From a checkpoint of a small masked image model.
Data: trained on capsule endoscopy frames (Kvasir-Capsule), 42238 training examples, 25.8 epochs.
Rows from block 7, named by matrix and row number. Rows with one number belong to one channel. Each number is 500 + 50 x the weight over the matrix's rms, rounded and kept within 0 to 999. All counts start at 0. Numbers have three digits each.
# convs0: expand pointwise conv (model.blocks.7.convs.0.weight, 256x64x1x1), inputs 0-63
# convs1: depthwise 3x3 conv (model.blocks.7.convs.1.weight, 256x1x3x3, trained with AdamW), a 3x3 kernel
# convs2: project pointwise conv (model.blocks.7.convs.2.weight, 64x256x1x1, transposed), outputs 0-63
convs0.49:425452556443459515500531517522481520450512587496479475405564523466425452485626536557383482444479552454532483450486468540473486468491524492411504514472494502508517496446401420561487583463465469
convs0.50:625501442563434506588495567452544412487445529497500493527560506432460548490542494510518586381557470449521513535488387439452553510470493495471541449506474415545442519484523507518396468546511591
convs0.51:578550456406556447400486521617547449526443467579501494512525529452585438510541507495456489568447527431479538565678516575520495490525435583497493429476519465520508460495488515526497487569509525
convs0.52:458549465455487490572503377501522549505418425531496597559579477485425559466534563576458500510476482569542573477502444531505517460375501585422485542472490541506504583508486440509516402502468526
convs0.53:458529457482546438511394480477551599530470646510573484537380376427502306368561515344483509669525395535485520556486643523544504628475580594503553603464573694414433395546518500364462529621572541
convs0.54:417484522535505476465416540504552538393553428473542475494483438486513518579477494483480491466449495618456439472401539649437552478553541619479527510492450508462445507555442459473600646479485503
convs0.55:420531586494460388476585515515485537544441504553561486583510552549471432388552484541541511564538583408499542509487409407549451423570499594487545487480529462418505426454478534660412590521443506
convs0.58:515433452468461538541603438516395537515482529520481436527461548542391518471536533519514468505467449546579442533455546456590494546525563494450452641435506453469512539583485471477510458500395528
convs0.59:526545420562536453455551590590421607468543530552492555518476499545453421496506496439466491458437465632484459468484579500446442497435417408551464484425423495532515520473441521387549463411488525
convs0.60:460534408548526532570492481494405441425602620410527477603559552473529624470543593474411532483516568452461563440540549546549636497470508436482466440497455492449462556531513428505452517404542521
convs0.61:481535451430499578487434419498480450390446535434580536556502562561549491487493510508445526394616517491446591537477627554542507467529528501466529512471544512598446463508489499590483449477455535
convs0.62:448515543566521490444441467433381441540506547590465445453429522537444534491513567390485557453480530577583510545514554568540590482475576519416438577417567528434474555457532464397562600478388487
convs0.63:461395494539546496472452408475437563465544506496403554510484533416515495427533487578475465452467537529542507548451410502484631584452500455567561511518524576456531461575532522526591511535523554
convs0.64:500403538535463452435494576476526459535492464537459628479443477492469466508480478482453432484534537555513485476430525540445499449495510452579432465502527574392510481452565525510460500440463410
convs0.65:466509527530503515583483541454580366647575456530479559580545447451459451513548493464492439513502546456486481546473629555569593567576549424487555414457527647593468540469556564542530508628454476
convs0.66:502504547492513448513600499548490507529476527495480470516613534580527574469544534537483606505514451462443547484510484561477515486479455444426527445538442475474512539473524510525490508525533480
convs0.67:458461483531534480516523510490530557455446478405431428455534505502499584510415494463474573501594462519578542503520534480541435493464524564488492518468539432548464419370508469541532544386493405
convs0.69:510532446544370450429474545516613512481498518529552553424453456531480506449392563493569490415464465517483492596438578489503498406471490535505452498496491607536477404468534453527533564437434454
convs0.70:507493571518523489525610516548477459515468519519492457530640551610542593490551563558486622519486456465441548474528463542473520516501455427432508433546448450490524575465498517566491510512508457
convs0.71:465607454445569472549467448501446564400527472492504516507574530492506576619582483496504501495490508542498531413487480518497462473522503506462476438404520536471476521476472474412541576532470558
convs0.72:500541566553501527381529506400484494454431593540540545525619492525515524570497522484487410484442544397531500486526546486567546430512483395480540431496481437443490513550533394498525513488470493
convs0.73:386456509524600544427539544491480596432541516515495426598441492519461555478497475483473431466394512509450479536450479512580464490465501510579545449487508493439366509469502517511564535530441491
convs0.74:522454538386549422554468515446526514532518569457530447539521438469430456443393456516456509475531511438566426483538482463569506477643490537505529498480526511490480476480586465457414507640499572
convs0.75:527394407509556431663417525571512439478465464512542397505605433566459472562443513481521509464488402594612512576462506619558476523460445489455565488489439472459562545491507465526561399543524469
convs0.76:562463554508551539529539515459527436501505479517493458522534434485541492501494535446510459519538536459532426572461420465477457519524406477599529548408506496569541517513531493458479461493588546
convs0.77:487459400466498552500512537536620491493559439490535555459529478371458547567515428407455521461479452488471544499590486526505456397455473515489554537489487410605500520391567549514476515539445559
convs0.78:538565456505496436492476416587539499622518507548455498537531510511525533504528527502477427609490448457516442449539607505515498552468459515364552424502510559518434486514426435520549609538538496
convs0.79:456468491529460455413469443519567445442460438482434513450501515425454523521529465431476534420529521585474538512490584562485498498505539566498487534525604583463482469474574531558488574490503468
convs0.80:457446546400464533589422493456596476552442558505511494523504533419501448509522474588545501502543564504569459523558482438532585430495525498476527493513560488397513431460478507484524491573447413
convs0.82:646545586476550496501399468515443588427519435515470461546480555439430541550539543469526413563487428500514490437480491541482476531426521534499538509411556477488518579523468515445646472474469549
convs0.83:524481519462536481614485529409431517547452624534509459588523514338563503481425530569455526443510508519464435406535495485523518470569530476494563468448558426608513526509509407442378542543551540
convs0.84:514473529461493472509578517459501455499518573461516545519534548592520545419513589537461577497528512531486498514544486482489501532460447450513537536475487463465471517511499495565470480494527537
convs0.85:481564472511490388485521480472490519540491684391423546516471478481549505486509636526501503429504529428550536525540526457604477490526486486545545493483521503499563547507455501519456576598564494
convs0.86:470547444543496466458511532536456552475563505492466529575442519540418479590489476503471447492507439526478469421524552495422433439484473515455461592446489515567459478561471538419513514414506530
convs0.87:566466463483514522527563557403552530520489529350450539515448493474522510434464539553469435537496528565473495503567382392465467590484454574475501477527512485597532499473527440486521512511517546
convs0.90:465635543504419385558452544412503440497510502494549497436463501483560538472526523472514527540596478482538547512533479530515562540479526527485633540532514495453488439476602513448446379509498498
convs0.91:483509505507516452526562477522484509510467584530510492532552501526512529469559498485505619552512447498465546520514529539504487522495477465453512525531473558465478517470514483503446514544552482
convs0.92:463484404388499451471483410530474463460475611557568468523539505409506510524484429607568473482489543455550602401497540417417448407452445554534508505474473478499486482546574479500509496435489493
convs0.93:437586496576565578522578428490424546506613640555455455488504492554506503519448580357528550549423437486545494516490447550537443509487452559532523554498419522476577587517410434483567482441591487
convs0.94:460469544438483501577515440497588563555541472559505531482422503509556545480514495527470537515450502587550525526508520448514423458495498501544530422506475501490613556504533474500509472491481480
convs0.95:471513588512564376480505496339498561529525465571505426431550468459467464581460464482476477480384474473467402427560540556633415453541421426507462461438605488416523616484444524510446468468506420
convs0.96:489439588537463520465513474464570500487417473517468497428478548511549458475531548593450561556485485479500454472523510480471438453476552496499497517504429499484489441514369466446483538571500515
convs0.97:578443465445535431442454528458510417514576425532575497459492454467472555501559495433518474479444506501375536475499483517473549583530474473584406463506568472493471471522498505485559535484477528
convs0.98:453444522502566650518590451540458601452469553539462603467476537530540505444602492461588471531476467515479499526464531484451502592568438473506469541425499562434523541582571505492390521582509601
convs0.99:494546538464500517549461446512525518486500458437533427572420419513454478509504462641411456503469492543583480494558532479485554568465505565519552405543462431518475555516565560373484506423600453
convs0.100:540413449506507473513438443452564557434427518450488482414485561492522385446512393523464496429478454475446519497442527490549590563523466403419569584559473475444536507488483422576532455533517478
convs0.101:496520555483556573502444486453511509599465491455489438459419519511460633506590603472531498439559595541551537548597436450522475601489483546518458462520462513556587523485409507508503580477427426
convs0.102:481506556524486431475482416526558564492472384475547467546481397540529426582543439518447475563494512563492483372542554570449437466447456540491601421479573510533470502422488504428544462541531467
convs0.104:507488558512521471508595502567477459506469533506467466514642549591553600470567563569488629508490466454438553475520449544455505504488434420427507435521443459490527577457493522561480510499509483
convs0.105:411491529392531568576640426532565506476469509486485431417463530541560393582491611413537476498464594441377529489419549444529537451485568568411534514529506463465511547454429539497546455604425548
convs0.107:549481432415543539465557521381478511482475538495544515438457614493502504430519509550478405565492393429414557508438493421578551447487443434465500601449420503430524462494383496359513455520494473
convs0.108:528481555482501509438489458404543525580530567498637549469486522499571485508447450403507476464537562490623548547503531507605538411487451509476475563479464551530398583488504522555486537420530528
convs0.109:462616525509536570438607446509508500501472433488476449424478548429522461486516532439506436500550561491443479378436493564533473412435422496608485540512390396505586546456446450603523519429539545
convs0.110:460440509530523402504509589440486534532522566449508415474536577562514473396520467491483645482555574474553562520551450522514579574504552520491541509592494498439548528488531542471541569532530508
convs0.111:448519505515511504529483554530564476509579377495427367569471500496478462545565467478464418426520506480456532541473567493539560452483427492491452402573422422412539541502423506539583468448471477
convs0.112:521377561472489549520509470440524435551576597513512534567473530464539597486601559492587573566484490508538444495546534482592472492494493536585493596449425548540443614528425492510420548543544504
convs0.113:428492531584499464494549432526507516544500421491506516469449501593492521518501525559518440561471541455456516484523464585481510509534536479534500477543429479532409574521468561433468511611506511
convs0.114:513488563491518454516611506560483470506474533495477478532618538601549582467551559558499645498522479464438541485526439549465508490479451418443508425539443461473507568487526525555463514508530480
convs0.115:517469404580529542480442460526480523422471613477449477484484470574407393437538468562480516491428431352512436491538516584489550578472484590576471505480596531528544492492412467490464513488463455
convs0.116:466590461477463480464539440546488571494593530512510389428460509526520542473552542413591484495537452541503557553390548518501467441529431523463482573568367533545550519591431555455518418448549438
convs0.117:552533546475575492556461503510496428470466547535547447580531470435431481540563476434578432479619515500588460535480434445550468562520466445483485536433592550552502475394507466558366391505455642
convs0.118:501525537501477604524539485612501528507484489479520469408526516559459599478466571535526547518546490588563504481418503473589588544505494578526471558532496540553614556456459488462476492425479442
convs0.119:477527552468514537579545539550389531596536534532550589511462432501444534527642518506580419586415489466477499541571568451480444542472465382613473505486436587569440520409479488466539546596492491
convs0.121:433501525614486502512447527396494478558483453471527484499497519508606437526482538524565593519489559460493520586490442415390462495531475475491509532536490468509449525472438455413483522520565496
convs0.122:520437546556499405447461511568462498461556640471422445544418508538473423457475467567492502383466517503485517528467515519524521608497478607508546562406446555426413519438563512490525529456497501
convs0.123:455416487429458464476464525592638541458511535563424534619494499517534463633532613564474520463526483496489469494486466596516516497512522510489459534564481519495491523563483460499538506518428490
convs0.124:556484551516540481484503495498469533491494536520422540518536485545507515491592520529478539536406412510386604455500523535495524519494450459429517504448496461511528487452543538553528554539458535
convs0.125:493530461505511500553491532503440610466443610579522431613459511478518448555532493462530534501464512424512524438490501576485396583466552485466581511516501575501522507543597543412478467554578480
convs0.126:554497621531509496536515496539501475479521543478529436503471496512502526504512555477417476465422455544418482533410467608494613487486406477458457539522458415502469477462603496485423481487431487
convs0.128:525502570493536482511593493527503453505494514484496468493615558592535613481504556585487603485503490472472531477507444503482519514489445441452526442539457441515502552470513518566502484477485506
convs0.129:506542477577509482568430428549415569468423579570467506501457516555603501487611533459533486466556483479568656548417507473470544492477557454492574504544474541597470429532495535476454396462562448
convs0.130:471412449517508396445407563465529536504507510457343560428524509451365444455552599392506464638520421393454458519527570507569553568448459542445602491590451515473509532541489462537424504533544428
convs0.131:451475446501484583581438533454541562484487560474472512485569484501535509464517575513440484468452492495453451537514478478580452495522471500580542440516389507533498488567438471499398588531478552
convs0.132:446547549550564463526606455546473572422539494427440480424492503499589488462509542530591422505556533603398547473460508492503542508455564450468501573515431585597435524406459519524493455437532465
convs0.133:494429588485514471577502441464477516469500416478502441515532528551486450464504420600487590395385492402513551514471459503483451541585470429419496499533485436531425563498476402573470525491477460
convs0.134:391428492547522462452449497447500513515473549484593631513552548555557536469470541514484494512476589449466507503585546527455533593465489498446512538436438488372454562430481404592499605510504440
convs0.135:499460530537432518418522430453437531521498523572498528532487534450537420597399466459393552483500541592588532486493417548454532467542368399527495502473486460461489506534466543481498495465536600
convs0.136:504541424456517433500564468538459560535582479608457578464559540457505589542516504444516558520435494486485535476565408467519438430408536514519390500492459522570520539509484422447521477528430483
convs0.138:389489501497455439566458435506429497528494573506454492610524448430412549568549487520556459568438549387585508503489498550485533515566522490409515449378601590443492479425500512504572559523494504
convs0.139:475441457480452382459408463466531481457476516517377586433514477498384525492544564522447505552547417396491421516529568543564475598461493464438631449478479535529460487544446443559502533567508449
convs0.140:445535463475478522480475431476529530458415481474545558452490472582439502553511584499448546483519537554547530484517463419540530411410438497530435477493493467529557501461467458488498431462582423
convs0.141:508505498475498477518506513496485465538511452521555531515524472459500513580431522542480489512403445529462473606457496401395525456506513508509464460470494477568482520506484505459503493425564506
convs0.142:501510549542458423519490498449624537479376505470519426508534515438529408496513498548474526482596541496394549452504446431444545400552488511436471480474479521506539470478404513533473477477526493
convs0.143:441475522511503431491392517437471433510501521441489429469549504444523579380599539439453508552581471439485473491495409499433474451468567425407556529547508557531516516565472429612411438436498455
convs0.144:542518488524484502561482492526475436510520558502569508499533491483515473493459601467478453605524425608620559533473491479527536481453556446430472443588546602509525516492532523489582444471571454
convs0.145:477489498433499507409574519661475497523480564527478464495550485532388529535505545509533562610483497556514521491473481549541495529496511507481451557535445474447497569487474507503556510489486435
convs1.49:424491518468502545501438464
convs1.50:507501509545492393529441471
convs1.51:561548538503498487433411432
convs1.52:456454489549558577490526502
convs1.53:524501457443489486581537444
convs1.54:463520469485431501452585476
convs1.55:446533541426464453612558498
convs1.58:578562515525451458413439525
convs1.59:516590554439428446514572501
convs1.60:441459488552482558463426466
convs1.61:585588557490511463520514544
convs1.62:487534418442473578533481412
convs1.63:498535557455498567526478582
convs1.64:509531547426396580508499535
convs1.65:506608471530440585540420534
convs1.66:503505511495506484498519492
convs1.67:547462530588430514548456561
convs1.69:469480480466430521536603454
convs1.70:503495486484506488495517504
convs1.71:545532530548583462484493496
convs1.72:501532527457551474448416425
convs1.73:577558528550514557570573585
convs1.74:443468505590524609552512525
convs1.75:570517613517498564491536544
convs1.76:493542505469436466539579533
convs1.77:449414448580484566511508469
convs1.78:475363524571603530513509531
convs1.79:517505543511478632536558547
convs1.80:560445439596511560426460582
convs1.82:455502441449446480571582514
convs1.83:445473498544454588453464518
convs1.84:536491491511476527520468425
convs1.85:521511558601514540557491483
convs1.86:559585446445573560462602440
convs1.87:477526512478526515543608494
convs1.90:512577484435502394463593417
convs1.91:488493506502443514520524557
convs1.92:431475502492413450514578527
convs1.93:478401489477472493585588570
convs1.94:508513521536556560549540543
convs1.95:440550469544433509552444592
convs1.96:536524532524518585531515561
convs1.97:539541551508348499543467547
convs1.98:493544554475369521568493543
convs1.99:471451453474484589510541579
convs1.100:491554585538464441501504520
convs1.101:479503516513456468526623554
convs1.102:482446473496538586477568458
convs1.104:499495491496496486498508490
convs1.105:568529585506528440476589423
convs1.107:519618523487434521459446466
convs1.108:450489555470503566543537411
convs1.109:566573562469430466483423537
convs1.110:494452511497469501526454608
convs1.111:552539531435493445564499571
convs1.112:530454551517393463584494471
convs1.113:568512558548471519544504539
convs1.114:514475496506514498468499467
convs1.115:469554469431584458456546483
convs1.116:495468497491510512522640508
convs1.117:504579524621492554508565472
convs1.118:545572547474447473543552548
convs1.119:521542471479407595506543400
convs1.121:520557554461449573510537552
convs1.122:536568548499469566445408436
convs1.123:446544460524482465424562496
convs1.124:408434610538521413527520440
convs1.125:574595554494432470499457414
convs1.126:481544488424551475543413458
convs1.128:506504499496502489505495499
convs1.129:513589484462437486508615507
convs1.130:489495508477410577503587461
convs1.131:514494536547489591531543535
convs1.132:428415455489466468576537541
convs1.133:540551509453458434456426458
convs1.134:467540511428532515419455572
convs1.135:487479495549497510495623491
convs1.136:487510450501599525478496488
convs1.138:498492443484436593510476491
convs1.139:427578517586455502509492480
convs1.140:443544482591554535439517513
convs1.141:488530489534606526488521483
convs1.142:490488503496427581516414531
convs1.143:485447537434420551489532546
convs1.144:533526548546503552553580552
convs1.145:413514537485509514572490406
convs2.49:474549470545584480571560463471501486481460478521522484532434516530548445427505536589450476390542474481512561448442489527532523494545433528456454510531587441444526440502523493443536592518423502
convs2.50:521474448484481452445564634466448459502553477447496578556528460507508623587483517463506497442498510535508471504487510354440510593499515460554444457443417526536486450535459430454565506502527452
convs2.51:394410541578354489630463488568553489549458522467464571447542490452453517488385566418460485554474506526521416527445585403478472535513495583441543426536490480500464450606465566420483599519566535
convs2.52:450529477502535518512480453596469451546467556608421444524550498570485504544458447505484515553503518569505436572436483431466554454465408449433531520452463496534471452537422502537535499548551463
convs2.53:502509499460578528377478438582536475464463516532476530541536520522472407486542532569511529457463435532457542548468664394613495482447459461561455562477508524455495565492558465420428435509505512
convs2.54:505462556474494618445402530501388515516440543374499500433455605489490553551510394545520432466491529519399462505534511501434429539445528587421530578402486429466541462528475544519495429508491502
convs2.55:426467456501496538547471569458617519561422394415586612517585518545400468539529510573487482524423425519530396392438454489542424571553575416437513502466423511551475514558527494543571535499385594
convs2.58:546501432450556522476457383491412439589487463501374544581544545585509463453415563446500410535453444408595371463434524482470458471547532450512531524472451479544402519543508495532503391509589490
convs2.59:496491568453533483418462559454538546508484395562534474493405499567494448560469455396485458507402580491557514584452464569482470543452520450518488539526577530508475471487507537566500522572529422
convs2.60:580535624500467504531515490461547533533459528421575426546478443409489364552542370573538531506504496536511540507505419545541465517466515484483432652553529492610569412487469491546481460540467500
convs2.61:418492553483460589537515465602566382525444413522413548382556475502448494527515505533468597552439501538600455455453542406426436528467474616527576397450584528458519487499470455486404548457566525
convs2.62:479512623471501532470514481584533475517477411541562563508445489556510480559432488557532494515541524517542411460486433467551528573491529390538462498575571505514587439566537494560544446590540507
convs2.63:499662413534509546475505510485550520471499517476484451515490556441417484475443440503526496554560439439389584570514495558455455435504564539445448394521505529449531470555458489453449476571469585
convs2.64:559478428528529462521424402481423501481473509501470479520499439572481530530469511535464557530482554542514473523493508518584503573567497455550507489525499492483518496597530512501561497474494499
convs2.65:482512515518472463553519457467423629486397480461418524480482551578494488515422501424482546518556525500537521616579489516516516513563466611461503486594597555377574448473511541519432504516624474
convs2.66:525494463440524554460526511537479394495496496483487545470475506584551526517465542543475533475464493510453541572499490432531508488611565463489542459551465535539513553479508516404476499439432486
convs2.67:534522485455356510572542450509518442529498498543519541539514480525368449500443521445511509504417553489412511429408566511496471473530539493575541435587496514517471564521475538491550441530452516
convs2.69:514416445476501493515396511510421581489443452455464558507536487554466565547432448545478473564531588561434472519543521481527484502477520585526524486503527465454534444518452524453546455627466439
convs2.70:488537429480508595451537473492513400546496502510537497528528577578540521451488533564491514488430517521471493528493436475534486547569497514517509474480469553525481525468504521448495515450496450
convs2.71:495520508553511521420535402529516590562429391478546578546500524474430582432437499535500419516441506476434479513475574385544475539498445527533579539454492528399419572572492541415409519493542551
convs2.72:439542517530494448497459486436545511495465497571578546483503535516517534456555555511513439427596522473489524473458535515537570532544491555526465519579541479415535557497515503538538548524388488
convs2.73:496588496485545521502477542568548495495475528538588530492426500449529540582545490479435440541460460508546517457549512519476498515402520442564484536570440525512548461512516526530510547456536522
convs2.74:435501494561486498572544459533531531518614513531505556562404460465512565506594452477489451533562535545505515440577605492453538417438446467523425520282451524560590562545401525510569491523568503
convs2.75:503480532449462565419581477480502484532511477503440581408516506548478541464452446476523446521511495517434513487499442379444500511561601556471486521512470549487451558460585484484545513467501493
convs2.76:486510454514543541530450411498546566424514558565525501462490430523503554524585505444569515449518473541463615481482524476481500462473455454490422431514469571526433522536513382538465506470462589
convs2.77:532556557433578485502621522514449521550506535515511558470500385530561478454499535568523564433512500491534410441475428419497413558553519551532513454540543652496529536546450448535467503532451599
convs2.78:394535365545537536495463432516470450554511498587507482555553502515398568500529439512386458442533511461524456523467491483471511400417491506472531424398481610547530457435503445448570461529494451
convs2.79:468455464477491492515451533464491476492542418516526509568459353531471451508467420472581472525510523595508487488518524540537469502431459440470478492533501438474560414574505463494508486501459569
convs2.80:408545473511534511456514403546444486477509551452476534657485471505454504514499447418493492449561485369514493479564494474544457403529470523453595472452551468500529552522442482414397441502499499
convs2.82:490555501528467525483532398519519479456481642545473407454436507604509442561437492497501517487524460468450439556489486443559490535523479335447395523468546553504399458594511496448540446514515460
convs2.83:555463497557451401547572524556489509473520528486480399450499516483468540540484461483524455480494531490469515493550505571428459412437504593473575573470512486562478629394478511558465478515427447
convs2.84:597481491483550432432507520463500470535472520448498524471449548500554479519475572615480466452484537455446522573515464415534441483488519549514432482486427441531495603468482507495445531459456498
convs2.85:434519491560454576527471448493424477508496503516482510577585544461515560549542434455522539519493491448504482598525475529507506453499567583474599502428449445581474510384544500500498462400579417
convs2.86:475518496508502505497426445557480529477506435527389517451479489501496443484418421488430461549500516525434434571414516479502433561538489479527507439510584443499519449397460509540470436545474477
convs2.87:471540478468504449569465501534544503499470498603456423528522502555478520516506529473488508465463465462531495590442552456518444481484456414499492490516424531464492559494426551586416498466532466
convs2.90:505504454535508435595430445504481469434345507478528462454430417449591506449512619461536472506471508528448549602483602516497505514546546467399547391436427590522413474477483546504529479418548450
convs2.91:524478496479507520482488496524496397513484468473414524512512541526402486491471530562475538495475450434480486546444506497509493533536533436532513505485487489553573560496565515518517546468478526
convs2.92:506532500459489420481558566480567474450627509559507495497451454559602431483523593508537600461448485475520565517482478460558504492606513454443469425525510466555502479442565460398442565514479411
convs2.93:539450526551505603511379567542424581423411481515505473530575490457405521503493448507481472569482626565507404549503541421501468517528527537555551557411552446419483392562428484528555471494485538
convs2.94:493492522544496515518523440473507446447456511472424491486536528486486492499514481570509462502541473419428529477471510490470567506553516519466433478493498472435507533457519502469502544473535520
convs2.95:587431477462529434492525507484461491469564498394600627372521482466526521514572467512512474547465498477465426496500497559483536552515523423531521426580466465569486427529566560545523414438425540
convs2.96:534485479512517484526476528468487471479548532495575476532520536456530480518493512503552505476507499472513495544525539488541524451514526514465476456506514546474498533498478510456441507488481462
convs2.97:520511463450554483493411417429506536466456441520470422569524495497508526480495505423459528456453525468488557495466498527495539479575521534450603477470465546468515503513473562496469442564511417
convs2.98:554561472441498591522474509431494510555546614459473475555467599521497523492513400537602394526488450478415473492569442584500561540572475449484511528542545521542518419584413450485527463537430507
convs2.99:539523516491508487471526420519503409427584571471473527475510576506584599515484615513462570570499475456544558496472587557467601497537556451508518422542420527595383472502554467472542478471574505
convs2.100:406524464469530431485554406570620388510489458509506571568560596503512486506442556456528558547490410455554427566530485526470494526504495593512520456498472577580416460526523543524487459519571473
convs2.101:570498520626491478506541465541474477504507495595508513579589496469516469527510503506431543545449391454575507518469518474460497464481493495473537494474514540495469505529567483503434539508594534
convs2.102:473512448413502459499442553516463409483563553458412479487488432499515545495475608488496558549457421474524499528437464477566636569489473483443466497633524546528491547437504562420518454493586426
convs2.104:551525473428512578442516495512494432503512493507495549458528544570510494462453521562494552460477478495446512559507507462551491496543501491529518519515497563510523549448472487489468507480489509
convs2.105:507513476527371437538446516472375674477491426365554541674498523596549557495441542518563401468531516329511575662536468635499517416533524431427452532627527492519491543567514527552528461583557483
convs2.107:478507479575478463539590535497405485424520478537543589671601543401509453508592439515499530520420464418528557441488484599429494528593571491540542415460524505605536508513520394515494502411532532
convs2.108:368475438551463489555439480626456465529378490516519595520506468505507578453474516571534541497486540482556381490533441494512497573555430492550559463521529518426494461532437525425553526487557527
convs2.109:491462460490504431549472551452549437513533530515534572486464401402505551481515411448507563391522527542511418545617501496442593496513409584490447420484513596389536415524530552545468535531496408
convs2.110:586580559533479492523609471517486455567430532449486450527547579489500516572418403525497538519502458443421514555508383501513468458542578521490446479504580554513502432471476543526526529563475510
convs2.111:595548524413459573503473498492495509443429509561503485463544568532582516502434463552473446611514466511544510459557504475453443493462499501516478578496596578553516496476480523393579422505587503
convs2.112:591558520550409514373551493514539504502635528499511530468498571492541551540559569532534464500503538460414455492508493576442448477445459530511500582478375521536518578534592481525471534467559488
convs2.113:530481503459502519437560531452483493414591556509553469586534529477559490554551508555516517570539479515541548543545471490536517446566544541475495469478496556561506454534527465468478515468530483
convs2.114:529470507466532545420505508519466401486488466442505574532507560574572518519500563536457512418426486500447573561480484440567479512569514492509481448548453506510517577455550493470494523438437505
convs2.115:574457523524492595410478417506476528565528435503491548541409518525463564485434574571459592587504512520487483582440517334504472473507600495501450534508473473447474528528508527453544455503495527
convs2.116:559531510498468509554440563566377557503439507467406493553490550434483558531476468462444463590499551534502440509484571421524505505447507601546566431426585420471618473447435527416530501577471542
convs2.117:479424433482593408534431462440545448512472533481480535512556487567535469552509677496418495479390514533460479547518574538491553426519487544526505439458452512392509570619460543456552604489573463
convs2.118:508426529534477608539514499499499514436492501489389452605547441501553526551440520515492501481460484524493537511469522527506440462526479472499467557531513478526541455512515555483550467491489553
convs2.119:603487623498412527415575569385464495457575383510544556479512508507502408609512500632438462495467600530453483559556385478558486522460506615545548506475504491517653545486602534622422473525539494
convs2.121:441611449465487523495495508526512553481514527552613459507553584463478463521501514458489476493512471461423476551520500486534469369463522520472440438459516556458406516487531516573514478501417508
convs2.122:537525533496543534411457480478564597489476444521422465511475519449616455498466450548442433508507521455456475457482509571515430505542415487549523463500544353467459488534480510448490509456488522
convs2.123:565456533496544566436593553538444534508522512434483617487476440589471489488504450457547453532473474455466447532556471433468441586554513431390513506524558522508467461466488500525506611467433437
convs2.124:395500523402509481458433608502468512471481661560501509428445623546485475342481600521467494479432500515584475566566616526492580494393541573536479573392370436551600569363517538474572553577389584
convs2.125:617531418511542499403600561389492474486496403497597530408531470468491510527511581559561480516574512575495548528539472513558484473527513528526545643529453512561602575370411505596442527466450609
convs2.126:457520404562560420612510409430467563510549577475554497521426528430567524505478542563527434442582525368492507445340457539485535461561429550403490459614564412498537435449452404472531565555447417
convs2.128:484509489478538576465544502500428431487489484475450500487489551623511545485490515510485500480469499487461548533480493483574485482576515510495467498568488550520524556493544534441458565465462501
convs2.129:510525500496486523449511528460442483514522524440509448529540490494366492524552509522479522495496488484506490585525534457563489543505491548513500540507381503483654589551405536442539470478518386
convs2.130:540617275465590556508427523462403560576503384460562474469582620356499650507420478564537459504418512558525407473509505531438530431581397451493440466494467572511456522550451543514555612465472577
convs2.131:538521533537517455457528486462524529539558534462544460467513502419497547580474526507490514492528428421483524456537480495457536510524501504429559535532515489457448499418497517496493479488510483
convs2.132:533513483533405464511512659460450491430552501443460484488524526469523480541549556562506495464503499550452508550520459404491575504413537573489460522573469450511531573522488517412493483477465463
convs2.133:441482407577464418504469502513488561537546508397521571577477552524548495569566489503526511478541567517554392470407446476582478583542438413462477465532525396500410542425551535509518481485471588
convs2.134:596513560433539545504477494558446497484514482407452521520385493488438503572340580535522542515494440502468396434421479496496481502583487519468486439515526569465422490552476516493585530509476502
convs2.135:459530506487551552452473526665553469532498469478448501584461508566427532452500591545438529546449483456417491393485509459576456496412536509455575511507446521593457479537511510459472491559568456
convs2.136:461501525578499556570422477567488465548408496453424586590550516495463498427408433402414446505489594543486350508463512393591423485557475518532546614377587515477403445497442547470430543541593533
convs2.138:539528599513369582433566549519432556586498531459535462493458617516461471528562540601452533535497413421577564470438506350519416561518461593470536483422567501595607433494549561524466465523546469
convs2.139:446512423539620512453339496669528538464580437681524457506565547380511572579507467507449567554431576530506478451487532468431399338574500555554504512446484491578426535438427534476514501451517519
convs2.140:533479494503563565510568560537518496590506524499498552571447486469467429382527515478551495472492494559464498496491365442489563550508494460463540536428549583568559484506574517467551523440406437
convs2.141:592435523553515473523525540473530493436423515443439502486534505539490446432571555572530562456514542498525598474552454505578552559494523498480547493524513493475540516444525528575544493503399498
convs2.142:502503568481589514571476498549546501458498465641533487549464503534583436485505531383492489520540518466462486503461503468582533386450550499396545475558465459459499512449448433486465538475441469
convs2.143:559575458524527511385529586572489546552532450506568434520593632413446560500521512438487514596427466542403487466492425436398450487546533482553484509506494539529429444461526505546404541488469504
convs2.144:445478513457550528509490450579529450513427464518433450575530535512451565508415487529482540469482545513478528523473502460508426459531565518491572477466506443438486519482437544477470489450532521
convs2.145:508543585504564446499461404406447502469539540494571512500448572479572514456548532547492552430544560457490610466465506508468555445499461549506437483493562399451520491389518447454528561440459451